config = dict(
    dataset='microscope photos of single blood and bone marrow cells',
    train_examples=48542,
    image_size=64,
    hidden_act='gelu',
    qk_norm=False,
    inner_norm=False,
    beta1=0.9,
    max_steps=16500,
)
Rows from block 2, named by matrix and row number. Rows with one number belong to one attention dimension. Each number is 200 + 40 x the weight over the matrix's rms, rounded and kept within 0 to 999. All counts start at 0.
# q: attention query, key and value (stacked) (model.blocks.2.attn.qkv.weight, 768x256, the q third), inputs 0-51
# k: attention query, key and value (stacked) (model.blocks.2.attn.qkv.weight, 768x256, the k third), inputs 0-51
q.18,188,218,192,177,188,198,178,188,209,188,175,194,222,198,187,179,182,184,226,204,217,174,195,176,214,209,174,163,204,180,186,193,198,196,202,185,195,225,223,226,203,200,196,191,195,204,223,212,285,229,176,211
k.18,196,169,210,169,216,215,271,219,178,212,201,205,182,174,198,170,189,177,201,210,143,193,199,213,223,201,230,217,191,208,204,197,198,171,205,195,172,216,191,193,188,196,191,201,185,223,201,211,285,226,210,200
q.19,172,268,109,166,194,257,261,165,178,193,237,173,177,186,165,243,178,222,286,253,163,140,213,176,200,334,136,203,290,168,186,245,180,220,136,209,195,265,327,128,156,223,224,108,186,182,214,190,180,237,208,165
k.19,225,116,306,183,156,161,140,293,201,190,168,250,230,217,188,243,151,247,204,174,244,195,214,192,190,215,180,176,226,265,215,233,202,244,209,56,217,244,82,253,147,107,189,317,162,228,155,215,209,201,201,220
q.20,187,239,189,180,193,188,192,190,204,182,174,204,218,189,175,187,179,182,201,209,197,172,194,171,209,208,167,159,197,178,179,179,209,199,203,190,194,235,214,228,197,199,192,196,190,198,221,187,285,233,194,195
k.20,196,155,207,172,220,214,252,243,173,217,203,200,186,180,205,167,191,166,192,223,170,193,200,211,218,195,224,218,183,208,210,194,204,182,221,191,180,220,193,185,171,209,202,205,174,218,192,223,287,213,199,222
q.21,189,264,244,197,179,185,274,217,156,175,188,322,209,198,216,230,193,189,128,186,61,192,208,206,200,159,172,172,154,184,245,133,276,196,173,260,184,260,145,164,136,243,149,246,201,183,269,66,221,265,309,161
k.21,214,227,162,198,182,212,152,271,197,185,210,70,157,230,174,213,223,112,181,189,328,173,152,139,211,180,201,198,161,175,189,193,220,189,252,126,224,227,245,192,197,190,296,216,161,208,154,262,193,188,171,235
q.22,192,252,115,204,184,235,272,168,200,181,237,106,287,253,267,225,160,194,227,132,225,223,190,265,215,197,166,220,177,191,208,130,233,198,204,187,162,201,201,199,183,160,173,240,236,203,246,346,186,214,183,218
k.22,239,111,315,183,154,163,171,318,175,191,163,206,112,221,89,193,201,191,145,195,186,191,158,66,215,102,193,207,133,168,158,190,167,152,193,263,166,207,382,293,142,229,195,247,153,228,111,94,212,227,201,199
q.23,203,258,161,206,238,170,163,256,203,205,167,275,206,204,167,208,242,206,103,194,139,183,196,201,178,229,173,240,164,155,163,143,247,225,155,234,218,240,203,122,166,122,184,181,178,163,167,107,210,234,356,147
k.23,200,269,271,200,198,227,161,219,226,193,173,177,212,238,225,203,115,186,183,208,281,171,192,156,188,218,181,224,190,200,251,190,241,253,242,112,221,192,180,219,188,280,298,246,188,187,237,231,212,162,67,260
q.24,208,175,211,224,208,207,215,210,194,211,228,202,184,198,216,218,219,215,179,192,195,224,207,223,180,187,230,236,195,219,214,207,206,203,197,216,201,166,176,175,201,199,203,216,219,197,172,190,113,167,223,197
k.24,210,239,192,232,181,188,142,160,236,186,191,199,214,219,198,229,211,219,201,184,244,203,199,190,183,198,175,184,206,193,193,199,202,222,182,204,222,185,213,206,224,203,209,195,220,179,202,184,109,172,195,180
q.25,204,168,214,224,207,211,206,212,191,208,234,196,188,194,218,207,218,218,188,193,221,219,203,225,180,183,234,236,193,219,218,214,204,205,195,219,196,155,180,177,207,201,195,215,226,199,170,185,116,163,227,204
k.25,206,238,200,221,184,193,166,144,238,178,183,207,209,210,195,227,214,220,201,177,199,199,203,193,185,200,183,187,202,192,192,198,204,202,171,206,203,185,212,205,248,198,211,194,224,191,205,180,115,183,194,156
q.26,197,278,274,181,230,216,296,210,148,226,208,267,124,198,96,256,230,202,144,238,134,179,187,119,193,191,163,186,199,170,267,247,213,195,160,197,220,244,168,92,157,298,168,235,158,184,211,2,193,221,123,143
k.26,215,240,142,187,184,148,119,281,162,191,256,172,246,204,231,222,237,192,201,239,276,195,257,271,198,216,196,180,195,136,192,220,209,259,220,209,249,204,160,218,207,139,232,187,187,198,242,307,176,175,270,221
q.27,218,180,191,198,194,255,162,185,217,182,204,159,225,201,234,145,200,178,276,189,248,203,167,213,213,180,190,196,199,211,194,238,167,206,197,185,185,192,241,261,226,219,178,196,210,213,224,276,230,203,138,227
k.27,185,136,252,184,210,180,265,142,200,186,184,222,186,162,181,214,207,190,199,178,121,217,217,192,236,194,223,190,202,220,185,216,185,83,184,200,154,195,195,198,245,163,185,209,201,197,179,181,247,247,245,176
q.28,205,193,213,218,215,197,228,212,167,212,216,196,186,211,186,218,211,226,153,207,151,207,191,223,192,187,211,244,193,209,213,200,214,210,193,221,195,193,173,159,191,208,195,209,190,195,187,176,142,195,205,165
k.28,210,246,185,215,185,197,136,192,214,177,207,194,207,232,224,233,210,232,192,210,287,197,201,185,181,189,177,191,179,159,203,202,205,231,213,218,233,193,210,207,227,199,214,194,212,178,200,203,131,168,195,225
q.29,196,221,191,174,193,190,189,189,208,191,165,199,214,205,187,186,183,186,221,207,204,184,193,180,223,207,176,160,206,184,184,195,190,196,204,178,205,234,221,232,197,203,208,185,176,204,232,219,283,225,177,201
k.29,189,160,205,170,221,212,251,238,162,221,216,200,187,181,198,169,188,182,207,215,159,200,203,211,214,208,224,216,197,205,205,203,194,188,217,200,179,210,188,192,178,194,182,204,191,217,203,213,287,233,202,216
q.30,200,250,191,174,197,179,208,193,196,190,169,219,212,198,181,187,187,185,198,214,169,179,192,179,215,207,164,159,200,179,185,182,215,203,201,196,201,250,215,222,190,207,186,191,175,198,238,189,283,243,201,188
k.30,193,155,207,181,223,214,223,253,171,213,206,187,190,189,205,184,187,165,188,221,211,196,201,199,218,198,222,211,195,200,205,201,205,180,233,184,198,212,189,183,172,202,207,211,166,202,189,223,280,212,198,240
q.31,205,117,146,188,163,252,121,208,227,213,212,153,153,189,283,129,217,203,263,207,201,233,218,246,237,267,262,188,262,213,150,213,186,188,244,209,203,134,296,232,278,124,200,68,217,230,149,280,239,229,298,248
k.31,184,271,230,173,201,181,317,137,210,181,163,278,247,171,134,222,134,258,225,188,182,195,208,221,240,196,224,223,280,218,191,162,190,151,163,233,206,214,80,172,228,274,168,216,176,200,203,180,189,215,147,200
q.32,216,200,194,167,172,245,217,187,211,219,185,197,178,212,176,181,217,190,185,185,134,209,147,238,267,220,205,192,195,158,209,191,169,211,193,168,234,169,170,209,197,242,216,221,203,209,141,221,260,216,257,218
k.32,181,203,209,188,194,199,219,152,193,189,196,198,202,178,209,190,209,181,153,172,262,187,257,177,249,188,174,197,239,226,194,200,169,182,212,229,227,209,218,216,206,157,158,192,220,198,207,215,231,254,160,188
q.33,173,199,196,181,284,23,336,206,194,216,153,163,237,224,129,157,171,160,203,210,230,210,212,198,210,141,272,196,209,209,209,202,222,186,236,153,226,169,257,124,162,156,201,146,207,167,191,122,164,156,134,170
k.33,228,94,244,213,262,310,44,264,152,217,180,318,117,201,273,194,94,162,178,138,178,178,187,243,206,191,224,235,272,234,259,161,221,380,166,164,180,182,167,268,233,192,231,279,191,214,212,262,100,163,231,137
q.34,197,183,171,238,233,305,141,185,170,197,226,132,156,213,265,161,221,206,245,212,323,201,186,131,181,309,199,213,200,215,113,205,181,177,185,253,202,210,176,187,195,221,185,181,226,230,155,169,178,218,311,164
k.34,187,162,223,197,174,118,300,161,190,184,196,173,282,154,111,215,217,234,218,213,38,207,276,212,169,164,177,216,188,217,210,215,183,126,172,273,221,181,135,173,167,184,167,238,196,214,224,256,201,221,150,190
q.35,181,84,195,194,224,123,222,172,217,197,265,198,238,232,155,153,191,227,228,239,180,186,165,175,265,161,160,159,235,222,144,181,197,202,188,261,225,198,174,202,187,186,154,197,205,217,208,112,156,193,239,211
k.35,206,285,237,185,251,243,163,196,247,206,109,197,196,227,222,231,177,240,193,168,222,189,203,238,248,184,183,213,253,233,284,179,208,185,199,136,224,215,215,194,237,208,223,194,151,223,179,246,115,220,197,202
q.36,173,173,187,226,278,218,98,190,199,187,196,114,206,225,252,151,212,188,222,188,301,156,208,155,207,238,229,181,212,169,133,150,214,168,191,202,251,176,201,117,192,266,198,249,243,245,139,116,188,224,380,175
k.36,198,170,211,192,192,201,340,162,188,190,207,216,180,172,152,181,184,205,214,199,63,185,230,168,167,206,189,202,190,209,198,199,181,194,142,261,215,188,239,234,175,145,140,180,184,228,224,235,215,212,158,183
q.37,188,164,197,215,206,191,194,194,207,193,230,168,206,206,196,212,211,225,233,206,214,195,227,182,196,205,181,174,195,211,173,202,178,203,178,209,223,232,191,193,194,206,205,180,194,183,188,183,109,145,182,192
k.37,205,241,214,232,191,212,130,149,235,193,195,204,210,227,203,244,196,248,237,188,227,214,196,216,173,192,202,215,211,174,216,186,200,218,188,204,222,194,200,190,209,205,199,198,192,184,197,201,123,170,217,192
q.38,179,116,198,232,268,267,130,212,200,195,220,151,215,201,205,165,219,207,249,201,321,139,179,189,250,206,209,179,217,143,186,209,175,164,164,203,217,175,141,155,203,234,201,203,248,235,209,212,151,205,245,181
k.38,202,232,204,232,194,173,242,124,181,175,191,191,219,180,134,221,259,211,206,201,83,209,184,204,179,190,191,216,206,203,209,186,198,164,152,240,202,162,195,248,150,192,153,152,200,232,196,174,148,204,215,178
q.39,194,178,180,156,151,100,224,137,201,187,183,54,234,209,140,197,197,212,179,180,80,221,211,223,234,249,207,177,207,172,209,143,215,228,207,170,273,225,223,170,234,143,219,202,174,155,15,109,203,193,185,212
k.39,209,301,321,185,188,302,172,182,238,203,148,280,169,232,280,170,106,149,193,170,372,163,225,198,237,197,201,206,241,170,212,168,176,260,233,273,247,244,165,112,220,282,228,237,177,188,246,291,144,254,166,145
q.40,216,164,204,197,173,172,220,186,205,199,231,187,198,203,207,261,196,241,203,214,182,221,226,181,177,168,155,179,200,212,171,212,205,216,172,185,210,234,187,211,196,213,228,183,161,168,209,181,120,128,153,215
k.40,198,247,213,216,187,228,107,225,253,207,205,206,195,225,208,232,182,273,222,214,266,207,198,237,172,205,201,198,206,176,191,185,205,257,219,191,206,194,198,198,192,203,183,196,201,177,180,199,142,163,212,210
q.41,221,238,196,182,190,215,207,206,190,209,173,227,181,185,208,198,190,174,160,188,182,200,169,220,198,196,214,221,207,186,227,194,218,194,217,187,169,173,213,205,202,200,204,223,199,217,202,208,296,258,220,204
k.41,187,163,193,164,206,188,272,278,177,203,220,196,197,178,196,159,201,168,159,225,177,185,199,184,222,209,199,184,197,218,185,210,201,185,223,207,177,206,202,215,193,195,190,198,207,208,205,202,286,239,180,223
q.42,228,238,193,189,193,213,200,211,182,212,171,223,182,187,208,197,189,174,163,190,194,199,166,220,194,196,219,225,204,186,222,193,216,193,216,185,168,173,213,205,198,198,208,218,199,218,210,213,294,257,220,202
k.42,181,160,193,166,210,189,281,267,173,199,220,199,200,174,197,162,205,165,162,223,161,186,204,183,218,211,195,185,193,217,187,213,198,178,219,208,180,201,199,212,189,196,188,204,217,203,203,200,285,237,183,223
q.43,208,223,214,232,232,43,190,199,143,236,152,63,180,249,221,231,137,204,207,161,243,297,218,329,125,143,135,239,181,217,195,178,243,257,224,224,226,197,247,211,191,153,196,144,185,176,163,265,192,189,105,233
k.43,168,164,145,217,240,383,117,185,237,216,210,340,234,178,104,195,157,190,219,182,151,161,251,137,147,290,223,183,266,142,196,145,215,317,210,175,244,149,3,218,175,284,272,359,206,177,275,113,218,146,271,192
q.44,191,197,139,197,249,227,135,250,205,213,175,112,163,176,250,213,184,212,239,150,262,191,180,190,238,194,189,192,215,238,172,160,204,147,194,199,258,205,232,128,204,79,251,331,259,229,163,137,213,272,303,186
k.44,208,162,226,212,186,208,270,124,192,208,254,236,250,173,211,167,265,194,209,187,113,195,108,140,181,298,197,210,209,207,218,196,185,155,156,275,250,183,194,218,137,385,168,92,241,229,260,213,232,228,198,196
q.45,178,213,186,225,260,292,185,231,178,180,153,128,290,121,121,207,192,167,211,162,257,93,200,132,186,271,319,201,201,115,357,186,202,128,219,216,172,190,204,115,194,185,223,178,238,209,161,177,200,219,141,131
k.45,231,185,281,232,211,129,245,145,152,167,234,254,127,188,210,174,244,134,210,215,105,225,138,263,180,183,223,245,134,196,144,213,201,207,178,263,165,178,185,139,201,147,194,160,217,245,278,213,190,179,275,160
q.46,237,241,148,186,187,191,218,245,176,197,217,92,162,194,236,248,209,189,147,174,118,267,216,215,146,191,184,195,234,161,213,170,226,207,239,194,141,188,255,224,236,199,200,245,174,213,106,155,214,189,226,253
k.46,191,293,231,188,202,177,162,302,225,233,221,258,151,229,191,188,176,199,176,226,285,244,109,169,180,176,231,188,210,192,204,196,211,214,269,164,136,210,153,269,230,222,225,177,192,167,263,241,228,185,149,229
q.47,180,146,253,183,207,155,193,138,208,194,182,297,266,259,171,154,182,272,202,256,163,292,213,238,224,194,210,204,186,287,175,236,225,229,231,199,256,167,184,221,198,200,145,184,208,178,285,299,211,156,186,236
k.47,216,149,141,201,240,224,217,55,171,194,94,219,169,175,292,187,181,197,213,144,221,211,270,190,246,185,177,224,173,289,176,217,176,250,166,86,252,199,178,173,164,166,269,257,218,225,179,104,163,171,246,177
q.48,212,237,186,205,174,132,175,205,229,210,232,358,182,210,192,218,235,266,196,233,173,195,244,187,180,122,137,201,213,305,82,245,219,247,176,176,177,215,187,254,126,280,188,190,158,191,327,161,214,163,192,218
k.48,193,185,186,149,196,276,203,299,245,231,214,144,247,223,264,218,106,291,205,221,235,184,216,206,208,178,185,173,237,208,220,213,219,246,199,99,197,220,245,198,247,111,202,238,188,170,103,211,263,172,178,248
q.49,199,197,232,204,297,133,119,174,249,205,158,320,251,229,119,188,189,238,195,196,227,197,249,97,189,210,234,232,178,250,154,225,243,191,236,129,243,162,168,181,193,142,132,163,225,205,149,143,210,168,291,153
k.49,167,249,308,142,251,281,311,164,204,212,119,149,138,178,243,195,82,199,226,236,110,155,302,297,156,119,184,181,210,253,197,232,181,244,124,85,229,208,309,126,133,191,274,288,213,217,248,275,248,108,133,185
q.50,194,226,150,216,175,7,173,237,173,186,209,172,225,178,199,191,162,152,250,160,225,204,255,208,170,57,151,208,239,242,169,199,278,230,216,238,181,256,227,196,178,50,200,194,181,190,279,179,223,254,100,209
k.50,172,260,245,182,218,323,249,292,242,212,196,220,280,186,160,179,192,75,204,244,175,154,169,249,190,369,246,162,215,234,260,202,250,164,190,140,194,222,181,205,218,397,283,235,139,182,167,201,258,204,263,221
q.51,261,241,190,202,163,200,178,227,242,251,201,388,198,167,161,233,237,319,221,198,57,143,202,216,214,67,163,204,182,161,219,258,207,246,141,187,179,201,213,123,121,226,225,205,122,184,436,215,214,133,199,206
k.51,206,145,180,206,204,218,182,39,232,209,223,100,200,227,220,243,208,274,224,167,372,206,186,218,223,274,199,190,190,190,192,274,166,230,219,50,197,194,212,316,232,145,178,173,276,173,28,140,221,189,133,197
q.52,229,218,166,182,74,151,308,204,187,197,176,187,111,151,243,251,236,123,174,194,97,208,226,178,169,279,214,208,180,164,309,202,169,152,184,204,130,261,250,187,274,156,253,139,148,165,67,146,179,199,210,184
k.52,212,177,194,252,137,203,89,163,213,182,204,160,205,230,111,215,212,181,232,175,332,248,238,232,200,211,209,210,137,157,186,211,189,175,247,266,161,226,246,188,241,272,207,243,232,173,233,256,136,244,159,177
q.53,211,230,193,184,194,218,201,206,178,209,178,222,172,191,212,188,194,165,166,193,204,198,170,220,208,200,217,217,213,186,223,187,213,192,209,188,181,171,215,198,196,192,213,219,205,221,190,202,293,262,228,199
k.53,188,163,194,160,206,189,278,270,181,192,220,194,207,170,195,158,200,158,158,223,154,183,203,181,222,210,196,188,197,220,195,212,202,183,214,213,183,207,203,216,194,201,178,200,207,210,210,205,280,250,184,212
q.54,177,218,190,186,200,161,291,211,209,202,194,209,270,179,231,269,242,257,206,197,187,210,187,350,242,140,178,200,266,179,213,231,254,213,238,129,199,167,116,201,143,241,214,251,191,177,184,202,189,180,177,240
k.54,214,217,229,200,181,266,95,366,218,234,204,209,173,219,166,174,170,232,174,202,226,196,81,116,193,200,215,179,240,236,166,185,233,289,233,177,166,184,119,259,179,183,182,101,170,196,210,196,205,205,180,200
q.55,219,239,194,186,192,209,206,207,187,208,174,229,183,184,211,197,193,176,161,186,187,199,173,223,199,193,215,219,211,193,223,195,224,196,219,188,170,175,212,204,196,195,203,223,198,218,207,207,295,259,215,204
k.55,188,158,192,158,208,191,273,281,180,206,217,197,201,179,197,158,195,168,162,226,170,185,197,181,222,211,199,183,195,222,186,213,205,189,221,203,174,204,200,214,195,197,192,198,203,210,203,202,286,237,185,223
q.56,189,171,101,196,265,163,180,191,227,227,250,329,159,219,231,137,277,268,254,221,210,190,213,189,272,207,141,212,227,306,92,297,181,203,195,201,186,200,131,210,204,149,114,247,221,197,448,221,186,203,198,244
k.56,212,138,235,195,209,216,230,113,154,230,148,122,335,208,143,216,217,236,211,159,173,210,136,171,249,175,180,209,240,334,290,206,186,148,162,69,210,174,220,254,131,300,305,180,218,222,49,154,170,242,205,170
q.57,153,181,191,165,189,29,199,176,187,195,194,260,145,235,160,140,175,123,202,159,228,261,278,237,154,260,175,220,222,277,168,207,197,178,183,231,175,200,265,185,264,181,171,128,227,197,102,174,194,230,169,178
k.57,218,191,220,158,206,282,235,174,194,189,132,126,296,190,172,164,215,115,217,180,166,167,306,152,263,96,210,216,222,155,336,240,222,206,139,172,238,218,232,235,200,211,245,281,167,239,192,240,147,219,207,164
q.58,177,142,239,213,210,329,139,146,185,201,197,23,153,216,234,159,198,185,197,187,153,199,175,230,268,147,206,155,201,118,173,136,199,185,180,223,257,188,234,174,251,179,239,298,230,247,132,175,220,244,185,211
k.58,227,186,99,242,196,92,295,86,163,179,217,224,206,161,137,162,231,160,217,172,220,229,195,216,209,248,210,194,174,206,229,162,203,194,179,343,233,199,149,246,207,265,150,90,203,228,211,165,174,256,249,170
q.59,214,237,197,185,195,211,202,207,189,207,174,232,184,190,209,189,192,174,167,189,195,199,170,226,205,195,215,226,208,193,223,196,218,194,218,193,174,173,212,201,199,195,198,222,207,218,211,215,294,262,222,203
k.59,191,155,189,162,207,189,279,263,169,204,211,194,202,170,196,157,204,161,162,217,158,183,200,176,227,212,198,184,195,224,188,213,203,178,213,201,181,206,200,214,190,197,195,201,208,215,202,196,283,243,184,218
q.60,141,165,227,226,294,170,215,180,225,199,231,238,311,222,199,148,194,237,244,194,270,139,247,137,260,199,198,168,244,197,191,174,190,199,174,219,242,171,61,232,207,230,144,200,253,226,312,189,185,196,224,201
k.60,217,157,178,188,232,270,219,152,190,182,138,172,138,182,127,188,227,192,217,184,112,174,193,275,224,162,185,203,202,274,230,198,195,200,129,133,222,205,322,175,191,106,212,198,151,251,149,158,154,214,200,163
q.61,210,229,199,186,196,219,203,202,190,210,174,218,186,190,208,183,193,176,168,194,186,200,168,218,213,197,218,219,210,185,229,190,216,193,215,192,182,167,209,200,202,197,198,229,209,220,205,211,296,264,227,205
k.61,201,156,188,170,208,187,281,247,164,200,211,200,194,167,193,153,206,162,163,210,168,189,199,183,228,210,196,188,192,225,185,208,198,181,214,208,188,207,200,214,196,196,193,192,211,217,205,197,279,246,181,205
q.62,220,248,197,186,193,205,210,206,195,205,173,238,189,185,212,208,191,183,159,183,179,200,177,225,193,192,212,222,207,198,221,201,228,200,225,188,169,176,211,203,195,199,196,226,195,213,222,217,292,249,213,207
k.62,188,155,191,156,207,194,262,286,185,216,216,195,196,183,197,160,195,172,164,227,181,181,194,180,219,209,201,175,196,222,181,215,203,195,217,191,172,204,199,216,188,191,201,197,201,206,196,195,288,225,181,229
q.63,211,229,149,228,251,21,183,289,181,204,153,162,277,179,129,203,170,232,223,189,306,135,226,333,215,126,251,223,207,214,230,210,272,188,219,217,202,183,197,104,163,146,226,145,196,206,160,165,185,199,184,175
k.63,193,163,213,236,195,345,205,155,208,193,215,211,157,182,202,214,137,148,200,178,34,205,210,86,147,201,196,192,192,194,139,201,187,229,153,166,158,179,169,246,166,267,218,227,235,203,267,210,251,161,301,193
q.64,205,222,195,206,185,125,216,170,210,219,210,105,195,219,212,207,193,234,177,233,139,179,192,363,256,254,197,217,223,200,381,220,162,191,155,215,176,223,198,146,250,189,158,256,228,179,147,93,212,207,159,217
k.64,176,232,124,224,181,277,142,119,167,221,163,248,249,204,170,212,152,179,172,217,272,210,215,77,204,112,198,208,230,199,102,151,166,221,206,207,185,187,172,165,205,200,263,206,224,199,204,259,114,234,286,174
q.65,209,218,148,246,133,155,186,226,217,196,265,199,226,193,202,224,180,202,232,146,149,182,223,24,160,50,175,191,200,136,180,210,212,167,230,244,189,220,208,175,193,254,152,206,194,186,134,281,195,251,138,205
k.65,164,212,183,232,154,236,121,169,209,213,223,216,253,166,213,238,302,213,209,176,272,187,198,232,221,345,165,183,212,301,225,157,190,156,244,97,177,196,194,289,199,206,296,277,223,213,246,120,131,244,97,209
q.66,225,184,175,232,220,201,210,225,221,190,200,199,194,188,207,219,201,244,206,223,227,214,169,197,183,212,221,232,187,198,211,175,148,197,196,206,230,212,204,188,180,178,188,172,177,183,208,209,137,134,203,168
k.66,188,228,200,214,177,190,153,171,240,195,193,212,224,182,214,245,203,217,193,155,217,203,198,184,188,203,181,233,176,188,180,187,162,185,205,185,191,193,222,180,219,201,207,213,248,178,194,190,119,173,194,215
q.67,179,214,227,162,177,191,198,177,182,204,205,198,205,219,182,178,195,153,196,170,174,180,234,202,212,183,184,167,207,198,183,232,256,204,206,194,166,189,201,212,220,222,215,220,218,222,188,200,268,264,193,235
k.67,214,173,198,185,220,213,240,219,161,206,204,194,179,220,193,156,206,188,201,237,184,194,200,214,218,201,217,164,225,212,214,216,232,209,199,208,215,211,176,222,191,198,192,195,158,216,206,208,280,235,203,183
q.68,219,203,243,166,189,182,234,223,204,200,185,207,218,208,193,178,175,135,190,170,243,181,219,227,192,210,181,177,155,193,192,239,236,229,205,175,178,184,181,214,186,215,202,192,160,212,216,218,228,183,160,179
k.68,207,124,189,167,186,214,233,223,212,175,140,204,183,190,191,172,186,185,185,188,131,187,238,214,218,200,211,192,206,203,191,228,207,180,212,171,210,212,200,208,161,177,219,213,188,193,198,208,270,196,215,224
q.69,224,161,201,172,130,159,265,220,187,215,205,172,124,187,164,195,200,175,153,142,111,172,234,201,182,169,207,176,199,157,183,260,249,199,219,208,174,186,243,190,196,224,221,194,142,197,135,301,221,267,190,188
k.69,208,139,182,163,219,234,91,286,177,238,203,216,225,182,215,171,243,152,203,225,275,181,208,209,213,255,184,178,186,256,198,198,237,202,222,151,171,215,145,233,155,179,207,216,168,215,244,139,208,224,172,171
q.70,182,224,233,210,233,170,137,202,252,161,229,281,200,245,239,224,166,139,267,141,231,175,231,167,161,228,226,201,178,214,259,200,213,157,167,177,224,226,197,237,225,138,212,112,234,205,223,97,219,215,278,213
k.70,206,242,285,210,197,246,286,65,217,206,235,138,156,205,110,239,295,155,176,142,183,224,215,198,188,137,202,202,225,163,220,188,165,134,168,230,234,200,245,197,190,214,123,277,240,204,207,351,200,240,162,195
q.71,233,164,175,230,224,218,227,240,217,195,192,211,172,168,203,213,213,236,195,235,217,215,162,200,184,231,226,232,181,192,200,179,153,199,199,207,226,205,204,182,180,176,190,184,158,189,220,207,137,140,214,164
k.71,195,209,203,197,181,178,136,220,231,204,193,206,214,177,207,223,196,208,197,180,229,194,199,190,195,197,186,237,151,187,197,189,177,195,212,197,180,197,226,177,198,203,210,199,243,176,188,187,123,167,199,211
q.72,175,229,216,171,175,189,188,168,181,205,210,188,209,222,186,183,204,160,202,175,168,182,234,189,223,176,176,173,222,205,197,226,245,204,204,200,170,192,197,208,226,231,204,230,232,213,188,201,263,265,182,236
k.72,205,190,199,187,222,213,246,206,163,202,202,199,184,222,197,161,195,175,205,236,186,198,199,213,214,197,217,166,236,213,210,220,231,209,198,197,215,210,177,224,198,201,203,196,154,222,206,205,277,232,207,185
q.73,132,238,177,208,214,193,157,137,156,231,227,170,247,226,203,193,170,256,230,222,301,237,192,154,210,144,143,195,241,253,203,162,184,223,185,212,224,184,203,189,186,238,176,178,282,213,147,275,156,176,181,219
k.73,193,260,214,221,214,200,275,194,226,169,173,190,215,220,247,226,181,201,221,194,110,214,197,223,180,245,202,192,244,206,184,253,222,188,205,168,213,211,139,225,224,173,214,222,177,202,232,156,225,180,203,220
q.74,196,142,164,230,165,226,226,172,170,234,204,236,130,171,164,196,223,252,202,242,156,245,213,188,217,192,190,203,243,160,212,201,228,201,217,223,217,200,222,201,203,264,175,270,196,196,123,273,190,242,195,195
k.74,205,212,225,185,218,194,135,297,176,231,190,95,179,207,177,170,257,182,246,283,248,212,244,244,186,265,217,186,182,212,214,206,246,236,197,226,175,207,194,210,145,150,201,200,144,218,264,81,202,179,204,182
q.75,186,212,238,150,175,190,199,180,186,190,210,200,213,240,177,171,187,142,196,168,188,171,227,214,203,185,185,161,184,195,180,243,256,202,200,186,156,192,204,215,222,212,219,205,212,226,192,197,271,251,184,244
k.75,218,172,197,192,206,214,247,193,168,201,199,195,183,223,201,168,213,200,190,205,173,196,200,207,225,204,218,177,225,201,203,208,212,193,197,205,232,203,173,224,207,199,193,199,177,208,200,216,274,242,209,188
q.76,248,239,142,203,228,256,267,258,202,150,227,183,132,172,53,194,266,121,266,270,232,189,211,5,226,209,200,222,161,180,200,254,192,222,219,199,185,232,160,164,245,196,181,212,163,197,287,253,204,132,77,176
k.76,201,185,210,207,192,100,172,127,210,190,164,251,229,197,305,200,162,111,181,173,173,187,194,321,210,151,177,222,161,156,163,212,166,199,225,92,232,192,221,164,236,293,368,197,273,185,119,168,171,165,255,179
q.77,198,167,120,190,205,128,215,152,192,240,226,121,196,197,244,209,165,209,218,168,160,226,233,167,220,137,205,193,228,126,386,190,192,187,206,196,195,235,163,224,213,248,198,320,232,201,232,154,208,280,164,221
k.77,194,292,215,186,214,277,118,205,206,210,142,198,250,190,223,189,280,177,209,244,216,209,77,251,174,248,200,166,251,344,154,210,223,214,204,0,186,202,230,150,146,246,269,140,157,237,172,198,186,175,233,196
q.78,169,238,171,215,214,215,150,152,188,221,218,207,159,212,203,180,263,196,246,255,181,202,158,136,244,227,162,222,257,216,303,170,141,220,179,186,198,219,155,183,214,177,167,246,251,205,243,99,213,246,150,232
k.78,181,333,284,169,226,85,333,176,211,172,146,276,233,207,162,175,51,109,216,230,194,191,275,207,206,106,231,192,223,165,209,254,209,209,183,169,215,213,336,194,214,375,290,283,149,206,91,300,260,162,328,219
q.79,202,187,223,148,159,162,221,206,175,219,186,189,183,189,211,180,191,149,168,157,173,172,231,256,204,205,192,166,179,175,224,236,235,220,216,172,166,184,200,215,183,230,226,217,168,214,177,229,236,236,170,197
k.79,222,114,194,141,213,227,215,262,188,213,168,200,200,185,194,171,219,174,204,213,189,180,218,203,217,212,214,179,184,228,196,229,234,178,194,162,206,214,187,221,137,174,210,195,138,211,218,188,270,211,212,214
q.80,171,219,198,212,190,189,129,108,172,217,200,177,302,202,132,192,168,265,197,207,189,249,156,356,211,190,283,208,283,184,143,177,173,199,205,208,199,209,224,272,236,195,235,204,244,198,229,144,222,239,226,227
k.80,205,258,187,190,232,288,322,124,186,181,212,145,136,203,259,183,265,250,210,238,172,237,301,146,189,235,225,200,212,143,263,257,219,235,149,261,240,198,136,166,211,191,129,179,155,205,124,219,258,171,213,206